From a checkpoint of a small image classifier.
Model: 13.7M parameters, 24-pixel images, norm layernorm, moe expert_choice, num experts 8, patch size [2, 2], layers 8, width 256.
Training: soap at rate 0.002, batches of 128, held-out accuracy 78%.
Rows from block 5, named by matrix and row number. Rows with one number belong to one attention dimension. Each number is 128 + 32 x the weight over its row's rms, rounded and kept within 0 to 255. All counts start at 0. Numbers have three digits each. After the name is the row's rms in percent of the matrix's.
# v: attention value (model.blocks.5.attn.v.weight, 256x256), inputs 0-85
# proj: attention output (model.blocks.5.attn.proj.weight, 256x256, transposed), outputs 0-85
v.191 091:153126179116175140079102166074117130029080074155098124182069093118091092107140133082111137125117153138127103134141092145136068097115117168147139132103166173147136151111103120172137145163077170097099110071075063119179116097123122086156137102152164112205135135
proj.191 096:114109084110108138154134086170143140182165145110151075127142135147130134161114117146048128117136072132104143122089127108120143145172123134113151089140175118096096097109237107112127081123145099136160171139152170129102173147115149149143172134126084142104122146
v.192 093:124187104136124158159167100167135130152143138183132131143163066116146117160146150109135114179069121114149122171096114153129102098128130097093117130146103092091112122091154177129090131161117120100092135145110088175137054130076186109074146164150177160114159169
proj.192 093:112115128148143099163079201070161147127097111113129136089136126137118149115130148180164100160177169156130089128069131106118226149133172167138158096156125164049097156201050084171189138097179103155127111171130198101135177191140121125166121145078145105121094094
v.193 100:100178160134151141169154108113172104162100107092093172140178127164086115074142133169124125086087116167135116159127126141103162173129195141136153135129151178162095137122129173137165128139167145103118123194087097025152132096108160144074182146139133162116160145
proj.193 102:172154157087146108153133102161097162101106183118137133106087125150147167118146162082113136156140093116066091106096140109104135128136135134110119107142131152081213160166094071162065137164111098126146132088139129185153162111178169182126122160150123139241104137
v.194 087:125094180180113136121111174109120144127047090131136119142155151133136169097169125169130140133127129123158127214206079151150131105059137137112062096098148071088128101105117174163100110152127120150117118142050139114111160131132228119108147124152147087116166106
proj.194 092:128114077105174162106145180125106115119082151146079197137072175159110124161128181103189142133206098102120113146107134098087160100118106110183143077184128163148146172129173093123190106138149148107114111153158132145136110177107089191099108144143094174084125146
v.195 099:092173142161112097164127144071102103134112082065183112201104091152118139132137193182168124103144139117132138082121145139133120125161128075138161120115133160139052079153098145139095103176165144139131104113130113122109097172123111141192086117170128095132129123
proj.195 099:161150081115152201083069138132131112205142195184112080126081166103100118132135076103152115097114135150135149168213121161149197100101152172138156116139117114124144158071172125103106136140102155089167183123127152143114119063116174160123107125068103142132151124
v.196 098:060138089166142154101130132142147113183095166223109183185120169101152100123095033081095201103166190142171133094124136148128117050175166103130140099109117139136150141091110128159097135149160073196126153047139166146149157194202107138167123119137173111093140055
proj.196 095:184133149121114115072140176120161187118146148076178107146110090174163154177139170174122133155141151137101142154099081109143198225084124139096096068172133093147118189116092110130124123094155110081142079145139139097151145084091163141100159129143112154137120154
v.197 083:123147198115187111125151134179122169108172125164201096165121148122141120139133094191084137130131139121151201140140149143146058170067147126069153160169131097189175100120168167070181111110156074177111122207126102120150132067136148132142149165107111128082137113
proj.197 088:140091078157163126137175113098112140091120145105094187087141093107106134103104182069138182120154134100083113097145093091100170116172093159100079077091146123091098139150107180147117132097130162126111137059116097117122151144069112115144112125118178132141120162
v.198 097:090141122078128138128042152155133145139155206127175108153094146182136126118164125085087175164186144118033143150123125170148157126087099104111179125122141149167156185125171067163167075150143150125120145075155104105079134179129134124200087124086165153176123089
proj.198 100:123094091116107102080158112152090165114166043116113140152134142092112122124098133171129126094139158149196136100129132091149115140166131108132105155150073088114096102150160197102136182145133086111133086209102118154116132066070104170123163083106157053085080126
v.199 097:090156147169129089119148136087111092165082120146150153094175111126097100047147152102093142130089139145154119151107105036147113122091120129164136100112125154081158106105145154171102143168113137113160130133058108086141119121159152082099100157111199136164166099
proj.199 098:114083085025099195124074032108150155108147143091103092143123124125130200126148103103132114073135081159081150159110133154145166135128136154137140138169123099156125074150084109108148122103142152147099132136168150119146142147091186121109088077119120116076046154
v.200 101:173149142146137101164128195160172164164144138161124128138154115086086126100144074149102158182121130146077141108126129147115192115162216112149154114095121106131063152097097144132156156113125068160088100111125125175149187083129133181137130146143153180132181162
proj.200 108:051121150135147108119125103109097138081084165127107108077065133141140116130160144083134101092106142111151109110165180138157074161070105145089130122131118178049133127112084103215115054131166110090125085074087148121089133132071092132111126140097188162107073068
v.201 103:131122203148185079096131153116107096141100096162051118150132089181110129115146204133164090134140159107146146137113098150148092124071101110153192136073127117185102171132165141109175163173158120119110106151135083127063187104136155115093113118142100150160169095
proj.201 100:124127092133150140151117097083100142075117168152125137131100136129123152150153120142118119125196198172141127137114138122105133121143141163141076160050104101115205125190151132129116102134110149150107117171147142125088132154106076180141154101158142132165091117
v.202 095:151097201160159142059177190105139117172144081098159139114163164105180122118112088132110159101102127103130119175176140099127145071121154126100167161123120086108180075139114111156203133077116133111121122122186112129094164150160112114161119133128129136128082211
proj.202 099:102138108167093124165079115132162121087112179149174100194129140085143136112180148119139166151091092121085138124153108116101124161175093170149145134118153130147149158165169128085114186170103118140137189171098112086112079136106119141143158169145102133094146097
v.203 098:137157142126149121147114162139153148051089102077119149126136085137159096103120140070149152119064111122166135076139131112132178120135148116090162105100094107098121135119079077156095147089116132085172096169185058099096074054124171143165061120102133100178129128
proj.203 107:078088080114120096186055139082096133161111062161125131111126189150131109118125099121145123099156141171114073154212193139084105158113126119121118110219170183151076071125163199130096129153149104163150099133071167127141193174170114108162143127101155112061172170
v.204 097:060109158121118143209149130123159060154142159151124175140226140136154198124114135153124124141188140112113120060070180142164155133142102099137146107102131091114113145178126123112088101109101110140138148149147185133112117174160159112165202152137147087108101153
proj.204 106:203142161152126180151131103163140110178189104088138101137054045079123098115114130164144167142117141119102069171084114146128128132140138136157073135171084144090140124098113100141108182128190101099131178115123109113126138121162165149135052172136071120114164076
v.205 096:125098140118124114112177165136144092083094191125114138171111148139121127105089187137040128152097151100130200121134112149175126136093120162097127177148135098124061142133088100124160163119070123118169115117108109090142133028138146161099089111123082162160121147
proj.205 099:127092037168128132092113136135111142162139087130114152105180108093157164120163083119144112117161098158157093085193145174086167139195154142149121169098142101095150104112147176081107107136156196131135135096125218181099123174157103127121105188099168067089122125
v.206 095:098108113169118109149165077131123135133163147129110176135111138100115123117115227149111135141142048112188220125101148076171094135133105166081129151154102143090134101134117066125192148126091104096127072134149107139086112057126117158090117144141120139168152147
proj.206 092:165084098144120188106121101113046169095128104150165143187145061154113104106142086118094075131068114109098096101142143179141194132114087102139115156083137103121116118080078186055125167138194163156155124086112153074106154145124165095119104099111106098061193166