python train.py --model="image classifier" --dataset="Sentinel-2 satellite tiles (TerraMesh)" --train_examples=72500 --image_size=24 --crop_scale_min=1 --horizontal_flip=true --translate=0.12 --targets=["main land cover"] --num_classes=9 --arch="vit" --norm="layernorm" --norm_position="pre" --activation="gelu_tanh" --mlp_ratio=6 --head_dim=64 --fused_qkv=false --bias="all" --qk_norm=false --parallel_block=false --inner_norm=false --moe="expert_choice" --num_experts=8 --moe_every=2 --expert_mlp_ratio=2 --experts_per_token=2 --shared_expert=false --patch_size=[2, 2] --layers=8 --width=256 --positions="learned" --pooling="class_token" --label_smoothing=0.1 --loss="cross_entropy" --residual_init="scaled_by_depth" --optimizer="soap" --beta2=0.99 --lr=0.002 --beta1=0.95 --shampoo_beta=0.99 --eps=1e-08 --precondition_frequency=25 --max_precond_dim=512 --one_sided=false --adamw_lr_other_params=0.00075 --grad_clip=5.0 --adaptive_grad_clip=0.1 --ema_decay=0.99 --steps=11000 --batch_size=128 --epochs=19.4 --lr_schedule="cosine" --final_lr_fraction=0 --warmup_steps=330 --weight_decay=0.0 --adamw_weight_decay_other_params=0.05
Rows from block 5 of a small image classifier, named by matrix and row number. Rows with one number within an expert belong to one neuron, the router's apart. Each number is 128 + 32 x the weight over its row's rms, rounded and kept within 0 to 255. All counts start at 0. Numbers have three digits each.
Before each expert's rows are labels from the 100 images, of 14976, where the router gives the expert most weight on average: "strongest on" is what is common among them. Only what is clearly more common there than usual is listed. The data: Sentinel-2 satellite tiles (TerraMesh). In brackets: how many of the 100.
# router: router (model.blocks.5.mlp.router.weight, 8x256, trained with AdamW), inputs 172-255
# up: expert up (model.blocks.5.mlp.up, 8x512x256), inputs 172-255
# down: expert down (model.blocks.5.mlp.down, 8x256x512, transposed), outputs 172-255

# expert 6
strongest on: snow or ice (70); main land cover: snow or ice (68)
router.6:098124075134088163081107152112067156140171100160141136125127157078095117118116176117135077131143070131147132126146159128082158081100137149154168158090122172104079098113117181099079094161131087157159146103143073137103154180139130113108106148121116113124
up.11:123146133125119195178143139095145130099130130156140171097132136064132111192149077057091110125137139141116065136158093128144106160146142112139093149195165114149156105084151137085041143070141162137162121088059096190100151157141060126134138129124129173123
down.11:129104126117123043113169143069173128142129143133099096078100126131092128144137184080174167163154144101121114077138096210065135138115108091141134137077075154126139140157123141194134112113113113094090111123145089116122112139161115113116123151120075145114
up.12:124141186134144103138065135101145170128120152098087128224145183070142138097117125169156092097148105121161130162078122171138165065108162109133083136090140081120116157059108181102126083087086146128125078121142152160125174167145112093190102156103130078161
down.12:164157122141102176133144135157159073122166156171121103112179108172182113152137103124213136178139089116149153222184131072118108198122172183094125165105110118159117168141153123103136120119119150100104132109103189126191100139073115114097147110107132066100
up.13:057135122085146136070130138166110151155167127147141161171074121142169136150103106144094150184066111134114125109153128114157143072123106055124080152115152124160157081158079176083140156130163065098103140130100173081144159198101157099166128064133143132145
down.13:118165157149142166113117119107122095165148196153182119098105130123136103126104117168122072116128157142084084086122140098131098116120114146211142152188099156099187220148132077076132144114126092202131073147124086124142080146104083152141129150091105142101
up.14:160104112098152111102036183132160135096100061136088085172140113197154123079103080113125126110126069141111157107127176117163201157106140093106120066168146101095079097115072119160095110179164130136082126105093074099131123113147169155087093147124141159140
down.14:064131155146112015159114126210129122144156127089162128157138082141014154137111093117137123109170165118135128119098100152130115159155112077173081109130134086074177124146136157129151110085110149103146110140119107140134140150119137135118140114150102139101
up.15:097099074147148126128151120131150097088132148124098122089119116219157181033119149083113152121181131089022139170086097107121135149133168094126154099129077187107167115138126163127130137152147147141171132136092127115158144110151110061130112092024111146087
down.15:158090141147089092137063041119104159128170068174152105160110107182093149116150089124141139088101147130110108106153086154149100185114159142157081116121126101163117155096125153136085148107192149131149140159119132177075166092135105177153189139192126121150
up.16:079134074136160207148180158117116201143180134137123113121078158126130107076126151155147133151117072091065168138099102054082183123181147123104170170222110200085127164093129146139104118137103134127131053110115172116133089159104150103153167082137122145153
down.16:104137176088135095151091080135130107096164118139068095168118152136129166126138144128082128160083151155177140082133116179122112140124080146179119161123115118127127040125115108152174139127135167131159099174160105139122108121109173115125165137130058142080
up.17:143109099110119142120127121127091141193071121095103133148124142098142138095142088141209089131099125132188074172076076100082091083111082156149143126168143110140120183117127162069119128153077140166147114095175167076076113123117117163115128135166133148071
down.17:065123142139141105133105192191096146171097179139147155091157106077126177090127070161106165131076124170097094167106203086152143159099090103103095136135113112178134098151102186104123139137105107165159165171140164092157148143146179092140072194090169114167

# expert 7
strongest on: main land cover: rangeland (50)
router.7:132176142154102180105160085152089136146139093135107079123119136192174147172112078087164113101119161098096163113115077132145130133114132191159095127182089063155154120097104174076056169158184097070105117082112129165135159125158109112118145073129164179073
up.0:135128054157138055077124135130122103121172075159070127105137169126099108137113089105145092146116161109096096173111138104142101117152171142142171108098126152178137113142141154137104108152164133163186164179160079137073151124107133040117096195137121151148
down.0:145154164121055144112138135104145115139123099120119142143181168106075137101121143182122157167153141097115160142152143123102128155153060085095177172134163160142093108078180068144087066104171171087082118049158163171120114093095126203126106130110146157083
up.1:108118086140176106091150176153109195069157146137161105133166130128117124098129171093153167158157154131164114133164122127109107148169162142069079122116143068135137131127088070143185110096106185107121181144136114171199101057155106168130166146106113115110
down.1:173141153109111153107106147104137138231130079173156165140138123119155111151093140117132143107157109112132155125132124154166116129077138143192154140123145138091116146121182151183120104137167099126130130139033102183105189132159111082157101143141107106229
up.2:141137146168130140094135135143086127153105117173084186204150106158182133093072181099095108137185107155148115182126087084075099133145132072089101091140184111173137083117153143112084133121100130078100119184125117121105133149134045107131111114131170146084
down.2:126128130066107123110179090127134049087119149139154131100152145069099114154135111124143130186092093093136105130135153141149139089128107105101148167110166128104140200114153100104147103143130111084111127137099158125176081120133153167148073147078056119116
up.3:138143121129130131126148160092182162102105136097133137083183118177184166147180203117121096192126123155147121094185174071107127088111157099141175144126112134154152136137063136134155194131119073165139129126129058115118189064185054115177140207108112116100
down.3:166142187118118141145184159162124110148164101130115154141117159087069128129139133170127133151112067114154103182126119131092142167110154117107143177099088158126053157129188125137165068160093181143093094109207200136160087138113142147150099105148166083131
up.4:102176118144076141120107180112095105163118148078131101136093089131129152157129134125103088130147148127145077104121207150151083099116075128164082106164169151053127162164129106142151107148129127118165108150105112098212166147137120167105124114119135163117
down.4:129109115119120078111164092161105098111079110148147150096110119147164066159150124070143118095136160158075157084146132190148095100095074157126145109146128111201135164132092162147176161108151120129115090105132087144136100121144106190141147081142141128149
up.5:086065103187146115128087133106108152130102112141100147094144061174117167103119160143129151143102092161106148135169176100132109105091112153110118159083177124197134163143192176147102114174142141137148116147113101137127187116136095116079096160099108140095
down.5:061171159129098130124120153078153109117191166091143144152133124125161085067126084106118201181109169093122097073117134222130109105154066091152078172110164160099133118178119179082130103161178115076188082101154155103108116099133126160091151100224089162113
up.6:121120178186104094094132156120184113133097122103120159121149074122128066104104126110130081127114129155146086132111120109105121151131121048124147127133165085103119145149176175156143087105109105154163105137142173145120146199077155156156163061142140150064
down.6:070051117190134094085170108121118115127144184068130169104090145102176144184175091142089109189145134076165142109090101076120146101096090129111173150077106129150156107163101119149170190149195103133138150121177105123118135133126115134102126075147164167109

# expert 3
strongest on: water (91); main land cover: water (84)
router.3:155166167091173113132125120124190141089158094149112107116061119114064160120140123066094094169105196107185133086139139123132196174113127100153077124145148151127135137172154109085132105095143150134053091106159092108168052170155136121114088125084165184081
up.11:088145152153166118171160129129173066128073152134112139121114150122106064113181104103132148146129126111105139175145162129099154120086098167081126114116066159120136124121136102178131205114171125091109109073130119071125156117107095072157159129124092166126
down.11:063143080142147105093102044091146163116146125167095081173133103076158075137100096143158173097131125096128116077158131100133084149155094128150092142151098161092173161111093154116203168099110036142127123174130088178160081125165136078117147161138146195160
up.12:120108177115124158149184156187109143107081150106154126136220135149162100177108154163139139156156153108117125134158114109161121115144097081119115178103142153102170103103127085109101059138139127122219108151157068143155111138098165093155085167135151182117
down.12:141127156126175075101114112186103048099147113159155158097166128187114070130145126127112175075142107147117155150146155131142086134083129073134151134174160161113111099087136170061098112112112110177140099100134196129104189075144142059120099128084161070114
up.13:088111133128067073139166122094104115124133105112119098123111135169166117169116100123135133120043107135149107092090145080174106117101104155123124167081114144120193145123111099159153112181121171200156115078201105145083126112146125125121094092106114173126
down.13:151137142151176129130084173161112157141113150102153163128155138125146144110163175120141127153151130182188147161095089138170070153191093131115201123138195144140132071120145153108089121112091123083115113095109111134181135102110153129082138172126153087085
up.14:130101160162119130136145102129135109155143198181161096091085145153118101134144123102150136051101093099102117070148077108028137156069139128146148119145129129096129121107158092137136124101070137144122177122118138116097167133146102093077138138121110168107
down.14:068120147169151140065131106167158155118168116153094170126124082063166068094111043107105153142114169123127147070176128117133079119196147145140117059100102117179130205110150121108127203136127169127156141137071199155139117126084156115123130080107116091143
up.15:142182128145128153073081204101121141125176142161124129152086086164145116137133162165137072170165105162147131133120217121108103130124132166119081121157136154112132067184132099070144123153097131169104140113163127069119090108160090107110152169177085135096
down.15:169158125109110150137165100104134108119161117130122091099127155142138129187143178076105131116120101131142147148171141122131067072106108093102151093080066114161122144181146105116112118122151125122073138103119190091166125146114082125099115100125102134097
up.16:170119120158091084153103148125101101124104097110150134123086102155141168115148128157119098099132118173119127074130136196149103086091146140108108126155141121153158167099106145138110126211169104100120150140159018116127128144149145081105147115109153085089
down.16:143151187160163195101086121135145132155178140161073173116120114083154104146100115109187127120095074151107105134199084143062129116095124097122131113103161135190108064145176087080177188075146085161102115108120071145164059100119145150093138149075157189122
up.17:092131111146131130118166084165115084135117143129154169166127098173082083114109105154105092179059114143125146078162152146157140136152169129060124125082165104199124131131135100105092097129099146146162166081115078097090098080131149090118118119112121093150
down.17:130081142139190105092092158145099124121131061092102135134060060157130123160110116132129188155143081120128155082106158153165130124104105138162159140082146157118155128166079111134165110139143099135148133059112103131124111135101124136136152173131131060143

# expert 5
strongest on: water (94); main land cover: water (94); clouds (35)
router.5:137105168091174131068121113135166138152066133140178091161182134096087169143069157095129102125158128130171124072094071136124118145168130087083095057143161155113138123132153098141162126148125124127131116112131137153151111082103142107134128120086121139102
up.11:110096116191131122075145191055125168114050136110129117142150148074131162111114136086168115170081172138083114162116102190086064135127144150091116083083159130125151193128116070160154142199131187097152077152148131087136180081113074150164127145088141130094
down.11:105159151150151104123157175160130141055144132195130143107174149162149138140173110070119164129130112123123081140140173151157140109126166088125109119144129134159137079135118230136140101086143136164139167126131210117147106188168124167089159106089084080154
up.12:144098152133094152083143151109170069122153168066112108144104141197088091110187091157095186164154161163085130173153124168108088189148128135170128095173164119171162080145123091147122092102170112123072147116129168160131148167144108134078140074096125102168
down.12:122195062173136103111167094087178144108124108124127110162167143094106106158098067120150138087104108082095124095111133170131090153154105139128148158137113118182078159174096124097117150171115076159121106170153104100162116147131175142047148148102121149109
up.13:120155115174164120176132075093130108147117095112121142103090090105181142111144107116059110175102097088119136082118132125101195106105091168176131067138043188130148123144117158143123151186120107122099150179128175106131201164095157137123069124133078108128
down.13:156133136117112119113122140155152136142096108146079120105162117176079120099155150155065179135118163108120179156144114171100139056121149162141112167064132152070105095149126136148157146108063139147114140135180090132111111077172204084122133126087161090097
up.14:137109167111149136118114125098131100072099148123136102116147204131081124119113084085157112181115181143170119139143085180129161111131153103116159095098096178115234119109146130096087084058136121112153132119138121135178139070154130074044148093153093159143
down.14:184132126129130162178119182207096155171089131131153124082124138097166150127143169109133124061147136114161132139120080125084120134138102134168126159112112121161150150120117150125115131143111098126094112161150075128101154183145134147058130129123101120129
up.15:176139118080137140145129137143109131050185168134131164131169130080171171155165120135173124098110092077184113074124151105174113121152132067093103182118114152105084148084043169187135124118112147128143106132148077178114122138121086115170097168099133111157
down.15:144076097114125139125113190081123134230079135094166087152105114092112199142133105097120129114095129188184142158146146143078096148175117116144098136116121131125131145158110081123100150133124206080146131097099204123168144144106118163151149152139154151158
up.16:073121131122101134114126105117133116080043146113068070081114123173124170134065129127135104052086093097176211152135142101161171086192149092171179144155110159135146147115108113096175086157069090091123114081107150137135140097131100123136100154084165132129
down.16:040137099092091184118130171123121121113093153128132102138159182224111136133131107107113152135080097164097162104136103129160054102060169072088114142130128124072101057179157161104122137112099088137126116100159104129136145091101091159144124130123191140173
up.17:113101165111142101111153173192109191100178137143166111140146150091159166110159073183154115189141159090135086180116143107180119120108024105111126212127148120155088119148076118105100126134131029118076094094118097162164211127088109139119114126099156181134
down.17:125112108089109139151120172119129128187140138211134135108093188172157132199121212148130132111108133155153134197189139153161134143165076160130106132076163118115190128116153137088167185099077121095107091190100106117166108152117146153088152100157146114073