config.toml
model = "image classifier"
crop_scale_min = 1
translate = 0.12
fused_qkv = false
bias = "all"
experts_per_token = 2
pooling = "class_token"
label_smoothing = 0.1
residual_init = "scaled_by_depth"
shampoo_beta = 0.99
ema_decay = 0.99
Rows from block 5 of a small image classifier, named by matrix and row number. Rows with one number within an expert belong to one neuron, the router's apart. Each number is 128 + 24 x the weight over its row's rms, rounded and kept within 0 to 255. All counts start at 0. Numbers have three digits each. After the name is the row's rms in percent of the matrix's.
After each expert's rows are labels from the 100 images, of 14976, where the router gives the expert most weight on average: "lies over" is the class under the peak. Only what is clearly more common there than usual is listed. The data: Sentinel-2 satellite tiles (TerraMesh). In brackets: how many of the 100.
# router: router (model.blocks.5.mlp.router.weight, 8x256, trained with AdamW), inputs 0-85
# up: expert up (model.blocks.5.mlp.up, 8x512x256), inputs 0-85
# down: expert down (model.blocks.5.mlp.down, 8x256x512, transposed), outputs 0-85

# expert 6
router.6 106:128106179109138149176142177122131122115116107152158188137144119134162136166112145179184154141180119112124134085122128128130127116134105109140138091101115117098131119138104133158125157144100108106123088123187143086147152113154133114102107127111106172182102155
up.0 113:103126123147114171159166097145126160109209156106136148165156124132085182125098155117126153104134125162134104115119134129130106137142121110105162153146149117150113120135136126145123091135126160114106141118130176092147113116107104148128138131166172132187108127
down.0 108:187129131098137129121097099124128131151146095109118142143084166136116072104151136121112135154155133087103127088106106132137134138105153085091128136129130128144083130165148148082132129126113177138107068126149079088129135133172115152111121087136118119130097148
up.1 106:137069142143156141128089090128126169108162120124110140125117166124117076176105156130145114087127160109114150077168110131139091142111149186168174132134099102135145125140120127107167129148113126160155124139134147124104169099144125113160163142170135137135163082
down.1 103:111118135096111097089148080130131128112115105153170127101153121122135123092140145153092135145146082130103177137144118134173101130172119109104082118164075111121113169125141149160166140139137093126123130158148116119104110147113163140155115102153089129097148109
lies over: snow or ice (68)

# expert 3
router.3 081:142117171164122110142104137138120128098122128130126139135139092156124107117164110097112105102135147193077149144119103140116099110097111118105127162139117124117134138176108115099150107149185151161169125098105142144115140133119127165113132083146084112153128185
up.0 108:141123154121092140126134104126103133160083137112114090091116094115108115093136159140155105140145099104172104104092178159082122115145099102086130100122128128180113103119070132137105118135124178127115134152099124135141128092138131104148113077155154112094104163
down.0 105:155125135159128129073121158150123145154155123169112142122145140103138134134117116098071082149115136131073151133125130137077131123124101159153146131145188113106131144096183135124152112148117149168131164117130109139100135160109137124124128153138114143136163139
up.1 108:119168162119104180142134134076121132115137110145115099118130101101187139136109143134118087125102136123155138177153146112143105079154125106107100107132139126118144108144160112129126128156112173133118095154160141091130138135171158121136153122134134138131128085
down.1 113:123129100145106111139088117098111131171151139109137078129120140121142111115130103126136144141164143126136145124154077120147127143156101133149127194134143095165153151101153162127108086109127128155131152134127098167125123115114056076108140163149172150159112083
lies over: water (83)

# expert 1
router.1 112:144112147122116136110131122167089175139181149134086108127099137133127120154096116158134141122077149123123107140141112098109149120134115094128113147164169128149142146089119144155122126157134162122145120125125115132105110129114123127128156132148146118133120113
up.0 093:088124157146149127152127098130087088106159143147123166129135101110126123131122124117141089102136161158167143121090149106145149124162123129153105138108114099144162151108112122104165090143111103109083121133108152134154149122153147085111105065138169130144099106
down.0 099:148127124133146125104110158100177145137118131141120076120091159147127130174134117153133146160126101127116119136141158117086160136098102133126082119143126115123141119125108086128096151166127130126133160122081152135170101085128150122146115137126142137141107181
up.1 096:121116129151082086158145115150131107155130122181131110157127128176107108141140120063120115119127092172112142119161111167125164100118126101133134138140108105145147136157097134103131129150137135128133108139098097148108104158132108111138150131114134140162090103
down.1 097:121112171135135169126162140165151116077118116196133137139150099139132089168083154123119114111120118148091101107147124122132103130137139115129084113166163131103137199107121152125114135100128134106117095123117091108107139198098141136139155149172143137092110150
lies over: bare ground (53); snow or ice (34)

# expert 2
router.2 093:176151139157138158097157093159116136134159154163158122116117129132124095133141092115098094112137149173103144166133092100102095097101138139122129172155146145110143174097086113082130125135148155159146158136140108165124106159073165137098119106144145147112118139
up.0 088:131091168140117123176123114116151122203108122137105122099131142111095111123102134134116114132167134121180148077150121136141122117108101096128082084171108102126099115122101131134092119143157103139105161131107120162100163101137125109096149108179148109094129156
down.0 098:096140123156147144098085163128112145132138137167170129133093121136136105117144145139151145132137149125162095090139096105152074153134140128158103135122142160124197153136159121138070086141099121109147108117150148141146135163117139089126128141118163156150126166
up.1 088:121094105153152123168081100119153066122140109126114126120103085116130125186145138094089082123149155139130166109117161106156111165140126142090144124124123140121126175126111114125131131152120174093149114125141138144139126171130128130152144194141145118129139163
down.1 088:085118136140129143108126077116109121114098157118090097115137130153108166122124104171127118127153138166149132143082135163123149157146144132124124122108109115185159092118174158121128097109122105137152182129107169091106136071140123088114157096118114121135149141
lies over: snow or ice (59)

# expert 5
router.5 094:137112113174129121123144095115112117104115136112134160107142133098133080100121073131056104179151130151128155117148113108133159163099150138129140158166139182129145130140090137090143108086199126152163165105147083164070136147111113152099109158074141140100099139
up.0 112:103103129108100131118154124056116149108133093162107147146136154094116089116114152109132173125148149161165121107145098131120113109127140133124147164103102134131095129111144168098143112078123118120165123137107089168145111098100115081115143201103148105124158098
down.0 111:104133146133140101108116103131061208104158143179139124135110141113113115102104089153188118108143119131132138090127148124172131146117093131154075184159130137135147124134118149139123106097134165086128100156142109086168183116107142153112131153144140171127137131
up.1 088:138099136086102158176165149162084141096136126121138078114139109186162163107100161122118132125134166112118127123126157077086109166090094127153129089140156110150113130125095167122180097147132165125143182105107128154105128126119098117099147080119137104099113119
down.1 087:137151131154130144140140141145154148144106162160135113107149086162123137099167163155142099117139102165088114151128085109141166121117083101102147085130098124141135158100126084077129139108145116158108166127170113177104140149113138062116131127163134125128179146
lies over: water (90)

# expert 4
router.4 098:123116125089146161148091071101130136150155092128118097113089142112151132132158157139150129135091108113113110138147112136134126169140154123137168094115098096124135074107116163176121150106119158138078099146105129141149124101186117133104166121106126104123174104
up.0 100:101089132126116129113096152099110141084114096128117140138166128088105134102121092148142160131104128120154125149130123136141134113114144140126104121128144118118108124181138100125171136095143090164174172125139124117167139130119109127136077152125093132098109103
down.0 091:147118091099156142125152132151144086094132099133139085123107143123131120139110156138115092131100106143139150154172129181140158121163134111117084125152122146135119076141099143156137113135116153126143137154077163123072093125130150146180134135116133122104128117
up.1 085:114103152091146167136156116117151131082151128114116154120139101081111149146176135128151155094139108180134129146116123105094136164131140145110131102112099129157122089155162110187116126106108150159145093116117134151121136089150073141158151171153112112091130120
down.1 095:111132112158125130114100100143095151138159112111114151121140118140169125111117103108114139123092125088118129116145153130164156135124139127124132101116188091124148125115149153120101140122145103124116121117118135158142124138170108101088088133125167159132122139
lies over: trees (94)